A small audio embedding model, trained from scratch: batches of 256.
Rows from block 3, named by matrix and row number. Each number is 500 + 25 x the weight over its row's rms, rounded and kept within 0 to 999. All counts start at 0. Numbers have three digits each. After the name is the row's rms in percent of the matrix's.
# v: gMLP up (gate half) (model.blocks.3.mixer.v.weight, 416x320), inputs 64-127
v.12 094:494524444532520471497516555546483566504527497504485463474475495541460508523481481490520535480520514479501510488479511531467459545462503523476490532516508515482523501486463514482518494492483473
v.13 103:500512499473478474510546498485547496473483505508510493525526505467481477494465479461505499512518503465510501485495507469508508513448520484501549533465461443496499503453522515464511530442519508
v.14 099:500513519518529534501494527511496505484526483544486446519482480476487504496495477522506467488550479465530497525528516514494490499491503496456466516471475521511489488524555518523518527506486500
v.15 080:512507496518537471487528501501489519518503496502504474486502532487481487524451468527520494469461511492505509496524480491529481463549533468505537482476461516480513474540457508526506486464495470
v.16 104:480479464546512453521512473511480502547520497524493497490499464488482495468470509510488506494508472483490454472529452492479515532502520519453578499516515504470455490490493481490506477471484445
v.17 121:541482475492482462513517493532493546474525497516490504483488503493495500502496503448510506489518528519528482482488507502534502508495481483528508518520549512470518492489497459510507457497523508
v.18 109:539511491513509500528479546519497497532489464483519465577490503506518503485497484498517489476568489498509492509496529527488512482527502466484457500532471450548520496517513525514528503500502501
v.19 102:514468520453496491511463537502498501542512491515508492522505527479469492501476483470535512484526529480511510532536485520514536497520524504480529547480468499514506519486508519507521476476507478
v.20 107:485498529504468504476498485475488497460522532470485487465509512486465471472488555479497512497506495455517498551482508530461535466492537485548503490524455468490521473489479470474486510465506533
v.21 098:536496525478515526499459516468511476491511511515514512517536544472523530471509492509549536493524492482424515529504490484511482485505467475476517501496519529496487470495499511482513513459488492
v.22 108:486525528498494540478495526517488513495503487460498512495487518488519512491495536551517487470484501512494522509462455508440472491514523505481480475517513481494505531503498511544491523518499512
v.23 113:511527478524473450511509484563509497487512524512490541484466496511497505477488486466489504504496496500474499451477505511486461501503511476478520491475513524508548509502512503472507494534502502
v.24 098:495487495486518557505500550490489521471500478524531469522482509449501500500494481469517513501535459493503540498479488490496594472503485493504476518538490440520492506487525490486468477488502501
v.25 114:481490487541497501476477483504478480523490484499542452528468431517457519510473502486479517495496471494473466504521524538508498518485450509494488506482477461515481470497521539543506497505485493
v.26 094:524446493531530498486472499495522498537539515477479486561492535532481497492520480542516508481505467465514492521481496496487478513477506493493499516531524509501520496525481505510467539499509499
v.27 101:445532499471442521462476517516492520486517489491499499511484527500501521521467545485449463515524499442532533545501524534520518496462503496491500486488514489534482543524521522519475463497485500
v.28 091:479507485480484544517478491520480506502570488495483516447512464493483484521514505516502471536492524517496510526448523537486470521517470483508499489471513471507476486508478484495493486492499447
v.29 101:531453496485462518500489498459493508474478509478512518476517486500468452467506505488492520544529540515498476533464513484510477502488506515533519532513507466518454473520473479492507528508478526
v.30 114:488510530493534539490497502538491495487486500505498519503513476464523505493515482449511501495501532500513553512509494463481473508456502523445493494528456465544470518503490506494518472492518499
v.31 097:470486492535517469498471451536506486510487514537493477524492462511454470486477512490504468502539468452496525444504507520482547454499453541526514502523515497500523469512467505472477479467510485
v.32 129:481519471521514512499506495494500500521447470485489519536490505536537532489466491524509527518481486504452492501493484538519503459518507522497472520467521547490508528529505545484518520541474498
v.33 088:443455522458482471514474495527485511502513484480502556504489523522502516507477505534502461491495489473493536470450488495519517499532467525520466470515533502508508509484519534487530441534484489
v.34 098:499502467536485495497468498502469492512491540518495454506507453461482524473473498506484530497504491444489548518492493500508544497494525479524536469453478497496479493503540502505482550466527528
v.35 084:506500487469518490487499504522486495494554489515507487485495485482505495493499456493482456481462524520513514480540495543494503498495522501515531494469497477467511454467473522496446511497503537
v.36 090:475481502524515535489521547507491488461468486563484509469479483511519530538533479438497508477518492535505459586497514530533504506505476513465468459453474494495504513494496551499494525497451511
v.37 089:507499548504470541540546468477475489488520519495529460490488509505530486504493514475521509483474483420494535509534502516502492527512499471545493516457512476515485502525524512508465492491512525
v.38 102:523513518456491515454468526501481501474471480508543483494472507503488498500557457495538499466563515498497458506528488471504513491499513494470511517503420473536519541484559532498527497524480470
v.39 093:489483505460501509484464509491500484523496490502562494523508474481460537478488508496492535517551494473476456514526521507489489472529511464481464454486499502501489481473509483571506508498508474
v.40 104:527489532446497505526511491489470523515508464451484518526505493451457492546540531474500560491520515517454517498498476455526492518525483515499499517530511482486508483506509488475480468484508504
v.41 097:524528523515534505536476525510468508475532511519517482490473492477465507527475499478501518452504479486484505479529489515528514472551466511516490531477527457498505500493515540490501486454460482
v.42 090:512478475530489458538488458489495495519484483511498506466459510482494543515542529487518526496490500478516477510462523441537454468502444498469538481496535497523503512494507517540495504519497505
v.43 096:496498510492487549531449480465516479529544519523530463527504500474504494518488507557503508490486527513536496497509480512536533525549530480502494475507485452538502529537479485492481497502491514
v.44 095:498465501504529554476487496478480508504521453529501464502510508475487501533454516503481527473532514517480507503521532513468503543490536532498507478507481530504505534460496514488502466489482499
v.45 096:507476494463512495483474544516495531517503519503493472493506523471507507518484501485544527474502512494522493546493561549513483434549497502488465511515487484536468540542555514485496497475504477
v.46 102:494539473481502516516502531488450523468559493536469529505500531491470561506488506499507497525466531472450509486478499514504493493492494480496488454463538506516496464484451520488520464503517520
v.47 114:482478522484497520462476485491518498491533497456483454493469510492493500483484520483506517475529532458513520502495482499485547464508513487497522468473485457575499478518471469516513522524482511
v.48 117:527481486506495500501497526488452467526497502534511506545484516502509535492474464514523490492536447448508473540519476488535501460486483451502511502488479480541487497525515536520535512496447497
v.49 102:499487537491490492452515550491445504521524554435503503504531548484491533487516524454554492518494470521555495506526464471480516506493536482484508533536506492513492515515466487472526517525554502
v.50 091:524479508519516494472516539542518519474474515485500471470489515513499495557524480449510544505502507523485531456478472501487509487489466475473503542467471513485456512496490527531505525470485526
v.51 103:502478507498522494504459506465499501490549487490481487481499506470484500476492519466523516481555469460516525465508499505482561485505513508497467488467482509544493499498513496465510524446485465
v.52 104:496419501533448559502449499455485513449507517515487481511506500508518503498460518462496487524521500524485503527497527502502489468520525490469481502555512469526517463551491533505474521474436527
v.53 111:517470507476523538447487525501500467516552450512533500494494536511500523493519475446543452485500527517474500525520531476470480500499472511502458500511510486543519526498496547537509510443494494
v.54 101:501536510501528559501516554534441489495489490487479505508517500483493504496500505503510542486502509479534491470467459482508561497499548468507479495514527516507484501541498503525476517485508529
v.55 082:456524519490498529520531523481515508459445473485483433505469511483466481493553456504489460491544490499459487530514471529454517471512512515462501538515492496483519497492458495495483489504491488
v.56 097:473488477498520518510507490511525513498494505511519495489502472501547509488518509492493482477475511520525508509569523497455478503504473472473494532513509503495523520485479510502509498498500493
v.57 092:446494486498485526506520489500453520458495503474529453468516457464512524464504511438451479518461502467509481492482499495498480481481455488508560518512481476504504515489495493527497495501511501
v.58 098:527483502520474482492539477466492435526507495520522456495512465483489498483494490499493497498511472531489506482479532493511498518487541522554504517472458467508535515511530546511490539480528521
v.59 106:477512517493535543471463498486494516489512533465472486486498510510469500483495497473524515509542524520501491528502510486513516441489513473565516505496516478494508504495491538482491507451498524
v.60 098:477468538498523548490514525495471496438501468516495502493491523502497498513512506508496527541548444495443546523499459531566516476525544501474481513507455492549493514483514548478516509514534455
v.61 119:465520483495504528512482468539526452486486492521511498482479469519484501448474504528459481527503523454517509470490503501534533530461511466515493442468504501505506481489486515497473483453498520
v.62 102:503475494501514537489496496518519534494490500465469521493507478452475543529475504484498492493521517525484524484480514537478536505464515484459465488478467487495509528561514538498504507486522452
v.63 095:502511472523506528559528487512466481491504545528503520507536506536485503496470550474448549491520477446472530478506518507477555510521523502506483519453524478541467464469473511485501477519470520
v.64 108:523445497490530522478490518481502493512527446503509524513507468492541522523508463505524495511461488486511567501499530470465485528439477471519497441528500531492457509503465516450477485509495454
v.65 112:514498523505477480539527486483510532481489509549488523502492527492464505503492470501468496500470527477543482496513507484487503540517494482497503497476496486500495503457498494488498478497532523
v.66 107:463503485488490486514495465492476458525513478490506497492506438505467502455506487457511469509502491488541488515490527477479487479492458500470462460522545520484479457467490492471499490486475471
v.67 110:473493504515510490506515516489477478499474524440499496461511515477480469463469509531490487481477502512497491535455502468526511455443524519515527484512551431492502428494490471479474535472503531
v.68 108:520459493484490505502530515488497535501528504469533522467544469483488483542498504495503515466463539521490472480509488448485524514464478503490520485502499434538501528481509504519486506505537526
v.69 106:502443517449478521496462490494494463457499517513527516523473540442516521502516528487509504490525543551492471490447503522535479471467479462473481520493466496475500519525521534492520509478496498
v.70 094:556522532466514512521528495505511534476487471500497429478506539474455494509504455527492477492462487462510458478481565471509462494442492510505488551494458523510521482539522470482494504503525515
v.71 094:486469485474551500470464517492487510475496517482505506490487498466469492468482512495494497476497514476526439505525496487501503515499536525484519478520507497534500519460480472498492511457456488
v.72 092:512494489489508527511522543493462479502522503507531470536491528497500511500537504485509510534544468478483491501499487551490514450517487544509519499504457484511511500479509514547578479466525467
v.73 092:541501458486491496555457505479474494476489507513505500491500496504543519526515499487504535505525473505520424497469490530503560464520520480511456492499484502531508529517507522501527524524491485
v.74 097:484507584480480522484462521541463486526469513491508495505481513520536539520518470503501495476553482475544488500488534532518543494517462498491537542481468444548495545504519506464494482451501502
v.75 087:544488521537492530518436480438457501486543513516582447508515541471463500523540509520500503451492537512514444456514526502487538501501530493497471465488474485490480486496522547484496486508493493
v.76 094:501498502512499528505487508480464518508454496534509505480504487498525535476483482514554522479526493473465482504490540532556503498512547502483477483505469510498490518532523497467517504526498504
v.77 094:449491496496504517525541507495468496541475428460485497494507468502532468532533522469546475484532551489484524514501453527561516506529462508511497508510490498520460487519515504460494510527482499
v.78 109:507478517478485520457491534465490497521506505505505528514548530519500485491487529475524536501449548557458506467526508505528489489527480493474475442472535491513513538501504514507489471513495473
v.79 114:497481522481474545491530481483479544487524526527533478511537501481450501477487529480495463472487519505532470510514535514528515496499515553567459537522494482469517513510502505499523507501478530
v.80 094:461480504473539451490479491480448472494487476483481545531516470498507560518501507463528487460490535513493480520524523516488508472563488540492499560518469485558535526545501554525538504484439483
v.81 094:528466509508477518506520514553500487472495506465448462491476475525494526483480533522507537501515495477515503480470487445524514530493492493524446523462499497493501519485528516498488497529529499
v.82 098:500464538481501505479486535476534556466509516478462527469505517464490487489420524480502490485527564478516492518485452501515519513482492507472500490512506462526514517511490503528485492512499513
v.83 107:531477521510535502516485506480506512489508548491475464508545521468472505526499477501469545474537479503489490533484525504474552474511483523503511497509499483500495495512481499489485503474489495
v.84 112:521522470477512468496472471524543448505452486516498442493503461498468479472476525510488488464469478504479502523548547484533498481481517550538533489445504511483554462519500529553503513472467521
v.85 095:520497494470512489502518549468462449454490480464487497485461504538501536485491465486488489481539470506486483474489528531499517489518469472496508531490482433514516495487525523455517463541524488
v.86 101:519500517518490489497509521475516528469474557479506544480462505517449544527517519482537490515476484518541490505500509477504513489530474488520511558483477503469494486491484486476536517478517498
v.87 113:499495523461485521489514500468520501520482513490501513466532490423507520512485543548507484496514519508499569533525479474450511444512490483522485507523535468467552503482467497510525524490452523
v.88 093:468489533508522511529511527481531470514501484486561512483491506492510499524486480514507489488524474528479502514516483525485505476518494486483506506507503481541523522525571491514541468497524549
v.89 094:485494498481551519474469506508443516490510478488556483528494478521509539528517513528491436473513519501524523512515504505494475478512498497474499529473475500539561546518512516507484509509480469
v.90 104:455504472480527557507478484517488513517511504494494540468498489477489477511529526450512520494508515486539530532478526474530509495462509488499491445512508471513471502503512547512517488547532519
v.91 117:485499494506485467564515486535469510495489478521535469482486504522483450534542466451483509517469505459500487492524514488488473499500462492481494483477485533490504509454488459469505470495544456
v.92 093:522483471472517493483523530500552513502513493518497466537526536464494491523496515524496531544516503489505540503498483478448523460536503470519524513495531481502501488473455532546485489502523488
v.93 091:499507510500480529464518464509538492507478517492510434470502482459493495454500558428479472498501498406500507482500535496500514500499506499517503514515475487512515476538485506514522549491499564
v.94 107:455466460475472565504496518457510525466474542478501495454519528462478493491465512476510507482497494483500501491481485498498511456505502523508510487493478496517465470536483490474498497509466513
v.95 103:484517514553512465469495474522485502465541495513478544483493486499518505496470500494529531513527480490483479503502486495495482503516537536503535497518521535522514479496499409476537465470470466
v.96 088:509537530507519559559512518491531497484486503527472488531486478480481496540469493485503471493556547503495452503507448533498488476513481517486489461547532490487517535491507493520488504486548469
v.97 105:534505538473497533498496508487541523497508485494515513444501547487554510520525499515505500499518485543432504531515490487490503472507467445437474515522484484473511474509483466460493483524493507
v.98 101:488484552522515498486460513504507554512526502462524468518498483477504527502488477506516459493552532498502526499524517519483516493502503486511513494455453471496511452529507531496490530462504477
v.99 103:543476514480476470503565522517538538494504532500491436468500482453472493529501497513508510557487489478549519495448513463499489505499501522506518520450468486497515502477473461499506518558501517
v.100 095:491508513514477532504572507505504511465488511517456498472489523523493472509497541444492456458485523499536488501520502476452502511449522494534500528517465482463515482484504520531501535506472512
v.101 089:501540487499485475486475526504455479467496463518479505493438516477477539481505505505488500516548542564497505474472493478488520481506486491476548527518526518465486481477530484460510532484496500
v.102 097:472496519499478506474487527503478520476506480460478516487493492464441512536460532488486564507511500503488494509506487507495489529482555509482497488473488522515503532497510516513481520532489533
v.103 110:484513528523503522495532536523521513481500547456525477479519514448481548501473493552504484507505512517526545520456505519452532475495506505495482502466503503512517462531474495505472520472479485
v.104 107:535469525487518519511503488508506511478532517540496506487513480491487531470511510516494527482532548528488546511472531500501552444495528488502556436511489460499460500520528524502461492462509513
v.105 092:535564511533478508487525517491471477481493542510497532516482513478482497489441537439497519483515489536523516509525447468530484483494498522509497503538490446527532507514510487567476518486464529
v.106 095:471481504507476501525546489556500493489472466512522487469541490482480483485491516476499484471454520464491540518520476465467532503435459488517538451442511475489539496498478475508490525457532470
v.107 093:501463511491509501526495495488468464563462506501500453494446498472494512458517505507525478511529514463541507547486519461474519510476499516518505500487476486544496508487479482504498506519483496
v.108 088:500504487481508517468476523506520498513495466473517498512501503496488514503489450490472484490520492479498465484510498459499509483489474472510494504500504519502501518520505513483512512511491510
v.109 104:478481483502537543500479495518457499474508518531516441498484507498497527496494480498525504485539498489526524522532531511481504497520489544479485504504503475491472490507503556487485488476489485
v.110 103:499497540483504535489516509545497511489536472433501569502524530496505528567531477491503486529477538529493521507515534508494513474512505490468496472499465483527526547551495508487536498518524494
v.111 108:508486519501506507524474525511477471548513468498535562529505521520511519554513538486514486521490491513465500504494509499509480476524507492468520490467510515524510533512511493524502465522479486
v.112 099:480512472521477529492505539507506501447487503510468536531498524497516540494508492466466526502477485500469498480492511490476493459555525488466509462465516487552534512521488482479512529500466517
v.113 096:509499479516462495540488470510495499526492544487497515519485499475493491479490501454492471506536527510525530515502495505526513491488499525476495460495498526497518485501465484517469524453451529
v.114 110:501530518521508488503495443474557499501484481497506470444533453491480493446487517505448513446529490470483527479474514503513526531428529496533511481458496512483459461503469514544429515527505483
v.115 107:476468528510523510515497503516494524436521550495493463491493489502481522432485515501476489489545495495536510468523501510473560440522516480506533507522511496527483469529463512474511488463489516
v.116 129:475484470515440471511489535519467466524517479486488520496517446495518530478521452507480507497491485517546542451512541488471462493486436495487552500501523520502486498518498526494498493496522465
v.117 109:496469516488475505549522518498495560496513469523497510543475512458510511536516507432513508535508496503484514501476532471523496529506471495511478476515517484511475512470555487499513455514494495
v.118 121:530543475510499525529503445513536487497466441468510480485480481525493507493495508469462474496550504481472536525499470487488498513498536502460552467516533529474551475508513505482481486493459509
v.119 100:511431536497454491487509485485479494484503505493491480504508507491464464524456510473515551492518536497488502533464502516507502486520530513482504452504483503528487516480481477504502471513494499
v.120 100:488525531478489521491516531554513523492501538452500524507542470446496491489486472462513533473456511507493539485516481478510496471509529514495513549502496517529523496482461475485516529509499501
v.121 100:502455498497539545476484556477503498501509503446487569516502502501528533525535488518551502501500500520470489508510496462487485464517475473438512515521458501499481529543484538549492518469515492
v.122 107:459488522433464523515459489491509475441498532479520517466507482489482488519498505481502524502491539522443541493439522528500526484520523518464475492492457479514429502497541465527513489507492467
v.123 107:501514459520484473519540485501529539495518511525488501469509446523457537505490505510513514503492509532521514483496517514503512516491480490472547518459524526519522486474506479483518515571504497
v.124 097:491507508466533546471511510502480507484503500517516505459485461486482499459483519470483471493516536480484470474495502558556462510572499562503497494488520462472501520534521491493513496486492497
v.125 096:522495488511527515485480499545464521495481496490476520465487461477480506520498530446509541554510532502499511504506517487533509509512509514465496464472482470521473541518509507480521495536537484
v.126 107:509531485483543505472500556479491495497479515495514484533500514520504511459507491545501459481507475476459498558505538519546520485502495508472485505509458495544494511534509539486502498486479492
v.127 102:502480552514528526491491530551519467490515527526503482489494470475499507466493516511491505449500518524532524506507479524490521450502558489476508448524537493479524469533498492484486477474474513
v.128 095:528458438461524537463463519532489500481471484496480473523465492491503499492466468515462513479464495495492450506495505527519492452533515488518495490492474527545452530530527506535544505549515486
v.129 098:521488491504475481465449543519484447499486485470530518523476497534500492522511458497530470520521492509520528486501508487486525525499475510495499527470435469497482504504509555507545516482497454
v.130 114:476532469512463494533532486468502448510484462534533463467520527508499496481504506505446499505484473468487486477499510496469452539462469507517478490494487541458484472467477484482440465471485496
v.131 105:471511485533505501532512522502471511513511519502521493496477500480473506468517500480517470510500463405481546504456475468489512494455457475490502501499499550498502509460459499492447480510503488
v.132 086:536484476495468456457515444517498496467435491532509492508535474560534481502495506493512481517478493452487513495482507481499490498486476475466498521490523521496488509484506498444479522506529501
v.133 110:506494521479535468499436521506488537515534521497501458509529452463483483523507470472517522504540510479483492460489499519471492460527499489492494525539493474561491484485526484521514475477492479
v.134 105:486482513499519506518477473463505515511518524530525452475498483462454494522503551480507515501501524480488547498494527481489509466499515486556519475519482437535478509513468522494506477480513520
v.135 114:537494504500525507468511552517519481502533482459521503477501460509522512513455534542508464499510471515495530517471486543451494486512561480491482469502519502462529502496484524493546537520521460
v.136 093:486501475475523510464488553463452472523504527500562476548485509543526504529476456538480425506513485494499455514508529501538494468458475487479499508482488456542555508489523504508494503513501438
v.137 088:504484506506491559458531532508485519459464453494486519502486479493506469502464490506512507492521513490488504480467477493511460498498489515547462537494514478533527536529488486499509509512520508
v.138 089:470516510463503516449527471483513525488504514492510506493522514518553489512486513460495521506493485485464480524539513488464493470550502473520499509500477569522492486489500539464511479504502511
v.139 096:488501511525482530493463494512494507473505503476492507513500519461473520479501509485487520461542502471494499522518491505521535493507548515503484474540476473537487504528489514481476506445459557
v.140 088:470528514448511494486536553495478486491490514496509509535473463500537501506485522490505502541472500503499495557508476502515505548462485531458480489506468502529554499517503537527505523534484478
v.141 101:490458477513487513484488504512518514472518489571519463464506530469470485451485492520494518479533501504526498524506547528510489499437518486566491503505486487516465507480489516463482522480522543
v.142 089:522494479493496489505494468485452480521519454506524467521523507491473451507493455458555518495531526488496468501500523491533495518498512519534494500477483446486512517502518511522496461498535507
v.143 092:525518499500474510526485531497496517500514513499474482495486532462466445509479486444469531525536496547509479466480517489493507497495526525503511489497510558499446542492508497482530478498476511
v.144 096:517508485511494537477514538492456535510481519490528460500475523527522535485499514511491503499507487508499505531512500477503501486527524486453503498491479497529517483521526453494495468496485491
v.145 106:471500492512476507511504468480487493538486485509514477503478468463450517458506510500487475505497499486504484501507518483481547552464472439483509487443481497462468490495501551495502482504517524
v.146 087:514506496481494555518501536550543492499472500525487455547502496500523507490486507469535499503495527468489502499470471459493539423480502512497519473485508503511528502518556542512491489494476473
v.147 091:528548519493520483509500557480499506465511494509521476512507520508482461472486499448493515518549511502475485495505516468468514502498497517486508473523470530503508489467480521510525495509501515
v.148 106:512538513492464561459548515477478535470493487470498544508457487508477496511462542464511521456511511502551505504476421495504484503514507529549468532526496506497525489525484502480529556530466511
v.149 090:505510473478531501521498511523479434544504504510516479518504480504523512477511463509486501448488500484497471537466496502499482463504481507490497511532478441466489471514486478481523499505527517
v.150 096:452458490520504544521470492479477534428500470498531480523527492509527509487484479495498491475547508478518509493464478512495564483496478488505501536498473474508504451508484491500500500488478485
v.151 088:553505472541525514526533533486561462466518552508484511496485496502490472475476486504505497487558499435497455441492544490463510501498499509490500514498472481510459475523487513522513499527509554
v.152 100:478487500497466516505522508492519512450469553481439508521524510480489461466485462476516464477469491517524524486494421466499501494530531517502477479523506485547529497513492480516489525488496526
v.153 085:551519509517525472517474497496483528454449510478472528451527500471502511517500560495526488488512457541482508524465498468526493500479535466534574483493476478499465467500467501512485515463538531
v.154 100:515464452500495504469476543530497482472546524480476509506494505525499529526450495478501532509522491501468448511491496500484453473558513516521493477497491517524503483485540513527528505463515463
v.155 109:520494498504546494492476529484473475544468510480526502497474497490506553510497480489479491483545495503500470531512500515498480469515480477464476512508464499538505505542503510500495491477511513
v.156 109:549490509542514505483497467496516520540541497478491504510550510520519485501493492498521501502513498532517479527501520456534487545515480483427511461536535500461481501486531437466506480490515500
v.157 102:496435503468489471556515513494536552493511500458528473502482493469473472497495510481492519484492532483479454478469493520554464514509515478517467477487511491514487536494516489522508494506504518
v.158 108:521450550451500536493501491516467504476559549518507501523487527497509442509481500521516530498486506508476505488495480536507461483497492512472500451477498490496536547501528531464488472537530496
v.159 107:509514515498478494497529524492492499480475486447537500495476502482477504524491522504480520482517471495501506498507460515511477446495519469500453485532505466489529484511500487503486525494477531
v.160 104:502451520505469537487476518482488533505499508494519497555483516482426508512495522492487470445537485538483513499565506513485523534524510472515501510510458511498460524480511515514478506468504513
v.161 094:484519482476504477489507529527493505480493491495564499535473508532485498517501457458466461536522547516485484509527496469506504487504488494466472493530464492526510502507514496506494528527483515
v.162 112:498517489488479520519483455495499488536499506531525490479513515507489476491510476519488506475514483470519512536493535479490493529483484479510487487476462476509466519511534527520468489472488480
v.163 105:495476513508486484476491492507487494517504516491520527486464514481493489522465568456475534493489518487461483516423473514526518492503499507482517475484466505552507520502549499522471481478558510
v.164 085:463498514499511479506506525509479490518464507458514505540536462498512501524476478500500507485531500467474480458504484513478547507431493528500516523493460544518485486501489560497521511489489499
v.165 096:452400537508508496520474465507504477479502520495498482507511515466480438523499508456519519491493494492503492462461488540512524506476546497498501492514490488540511525509528504524528501451499468
v.166 119:467505524508507492468507457529516489483485497508520471488502500488475528445485531542455497478514507499498508521489501516523511461497535458525547435487543499472490474503501531517434522496462564
v.167 115:519476501504529514508520528527547541503531488472529506548546532493502514498551474513518464508463482516526519506487528505467527514465502490481467532505516476511530516530466529523510496453491506
v.168 088:524458473480531500499456485507497557496494495499484501513482509519505487551481524493521510506521518500480508548548515500476480524448491507490483479551460495503502504485513532520524487509492530
v.169 084:424535470537482518488512532501512502520497502494472509534502493482532429493518493483480511498496554507491485511490479520488527449501501455535505546517504506515476499509518516481514462498503481
v.170 114:484511502486524505475508468482529510479460507461492523462500495492542510520486507454502472463526505525529493547503457478503469484527513514528446520509488495539515504520495493515517514508491556
v.171 100:489494510515469512524481492537506495487494535538510508472541452524545487473491503517499470533488480483517525527479513488495462454510473520422498500522521511526506475505455494495472491519490476
v.172 105:521477498493486516469513545438463493496507468521547469500472502488489517504533445487509509483553502509521492525528506525523509509511505485449504518517479478547526501540517512504494548488517480
v.173 099:496456490496523501482464519462458476544493462532540488572485483478499480514488503491480496469520507495446510500497499516536484498513508456507456471487516489534539518517525538483519466488518502
v.174 097:441456505500458453475560498536456492462509518491523522516472495494470513484484520452482513517509443487477513494488475486528562456450503473491505524501515512433458497473444520467494488472534499
v.175 104:495451508510478517470442489482482480486467487515529460506471455488474499529542481540510552506562466559460495523477516515507556500528484475505498480498457491487470492514538531489480530478462493
v.176 104:492516498520474506464518505536509492516527492517506494497480470495522486462545457495522473481475486506520547545519536466437501487491480477462500487503469497512466511498495531498484521497485486
v.177 086:471526468493475489486519466507511500479491518514469527522517486535499463491501514526483509505489499500521522529557482521499514506499503494503528535501529501533493480492448510502510455491468489
v.178 086:508476490483543529465499490550505515482510491465487479466457486494510492537462520493509488496546500492455503470525525492527517470460481491495496483490506468507525508506484467492505525508519496
v.179 119:470508441482515492526493457469503492512504484488499469498492480494479490434480532536506494503481476469469542452463491481546518494490536525487529449483495487480495458467477489509432515492518499
v.180 100:513517516466476491500467514491496477491537495471506533503534507490483515535498502456507490479524475467517491466510534538462499501526513494454452511490517468542520494485496535477527500499491552
v.181 106:488462505474528525542485509468462524513537493545468498530477516458446514519486516537503494531514510489497490493514479483504510468517522505450465460472497502565493540521554531525529519503487499
v.182 092:525511500543470486459507499494500511448515504437462537489530486486496488483454527452478473514518498497486492516524477536533529458526491512492506518509463468516493485454465508428522537515453497
v.183 099:476487531488507559465476487497526508499484495485456494496514505505509502527500541490503465547531507487480528546538479482531503513538526527459515482521503548483474510496458522490521531454459513
v.184 120:510524517484443523473512509502510483506496501474515528477519461503526477510483491526483481534474511523512547521517508490495506533534514526517504512502518531465477513520466464539545518545498465
v.185 088:519488520461538499486509513492497507487473477488493513460495502526473477489500515439495539455495487414512488462463500514558499501488509497474511435518474513499469566458489512488506451516515508
v.186 118:531488529452523521470488519471502513489528511440473494495499505503507477507503525490506494500457513532546504530508471482484489510533523485474473545506510511505529541489483498508517533526535512
v.187 101:498520470536492522501530525547456537482529509501504503474461509520502493504482480506434511525493438518476518480517497525508522475490553520476515472487467547504519538491500508484495528501475481
v.188 103:474496497498426539542496504513522513510511499480491521523500481496503545488500501466521532508525490506487504516483505465539488519495515553473511480528501481542512474512507497474481522507486534
v.189 117:501490482506498517515488488490511504557505519502534546516533487508512504513501469536536490519494491532547519521539556510479517519490507498482499506535510495514490480517483513516505519488494515
v.190 094:521461476533495507499464532511469503487492506517536491504497456516518498487497479510490490498559505519478468524534492504525467488516485474489498514515424443471523538512529501518484498474494548
v.191 105:509505513511505513500464488496518525499533480494502498503509511447510519494526445511485510485541503506550503520471493502501529490445514494502478503506500444561566486512522536513511513472462511
v.192 095:493511496527496532492501540474487492508533480440514529466538475526519525507522520533492539475498505505490529529510501458467576480508529505481472514500535500495489496489479438504489492494466513
v.193 084:511556464502473448488478518534517497500448515546471496498490488503508511491460490544486542528490502486477489525505491506530492486452490505537525531466507507539472515491514525462457478520551528
v.194 092:437521506473509509491467524509545530459466493476530498481507490468466501509545510488503484472463516522523541533509502499453494457489520548522501511501569526526527499504506483513483505536510467
v.195 094:448487496475527511451433525522495507532521463485537526491536537505514497530479491527512529484508501504525504485495483497470456534523550484444538452472539453475470511477488522511499449473474502
v.196 079:509504523451497505488493540472527525518529486502525441469533503500454472495429491512475482523551502508478452468508540516480497495499506459512491506512480500488506497462524537514532491509510530
v.197 089:493491517501530522481533520491452508516549492494493515469518519475495530525483549484512505484496580470496500528424492498522512477542487536525472512489531461508502496503491481491522478457507487
v.198 117:522453504502535505495477492489506521516558504467508513529528529491482455495514493502521481517474477487528491504508473518493497539517522499496459529500506496504489510489480496497545499537472489
v.199 090:555515493541536491511491533500472509459506523494502487453510509534531526485486537500502460493529517492468504517500562500479488444491451524511475488531522540531475498523502528465519514514524514
v.200 111:517458527468529522526523527517499481459487504503471498505512520507536532495468551447470552497489529499484504484469500530538480494489499501489505469489507486501471505491485522522462471515505492
v.201 098:480507523480504530520575530509506533468516494458497511489515491469524514461454515464537501509507483518504500475491451520498478492502504495482444528514514485518518490505458490485503531504501495
v.202 087:533483561456493477534507478511527488492504499513503516542514443490488521495535504518504520468527526537495518465530489492504480487477489537517491502480506511489525525497471525524505507473497451
v.203 096:492536514507485500486466527525487532472470486493498538493507528487520504523527466476527508493488516519502503505517485509446543471539481454498489500562502483537509501509516520506484501511499484
v.204 102:512500470481513521520500501494469507457540453478515505489482546495496495533475520494509507512492520509429532525500489513518462471507514486479431470467486511510456508502476485541521522509523511
v.205 108:490495524480502537469507503504531537455526500481492492487474516496473499508501521463478522467521493501521463509500463517522525521522498550546505510486492483515484490517499487504522522504478557
v.206 086:455514534473501494523492495491537503481449463488510509484478486502503470477468498492496550518536493520513497504509488510521515510513509489522514533490502511481496490496473502499552469534495535
v.207 097:515500488444508517542493514508537503540527460539493463517477533465506473518464487488495488516543527489503476482482539526518477493534516499477513527489469478505490495515464517476487477483523465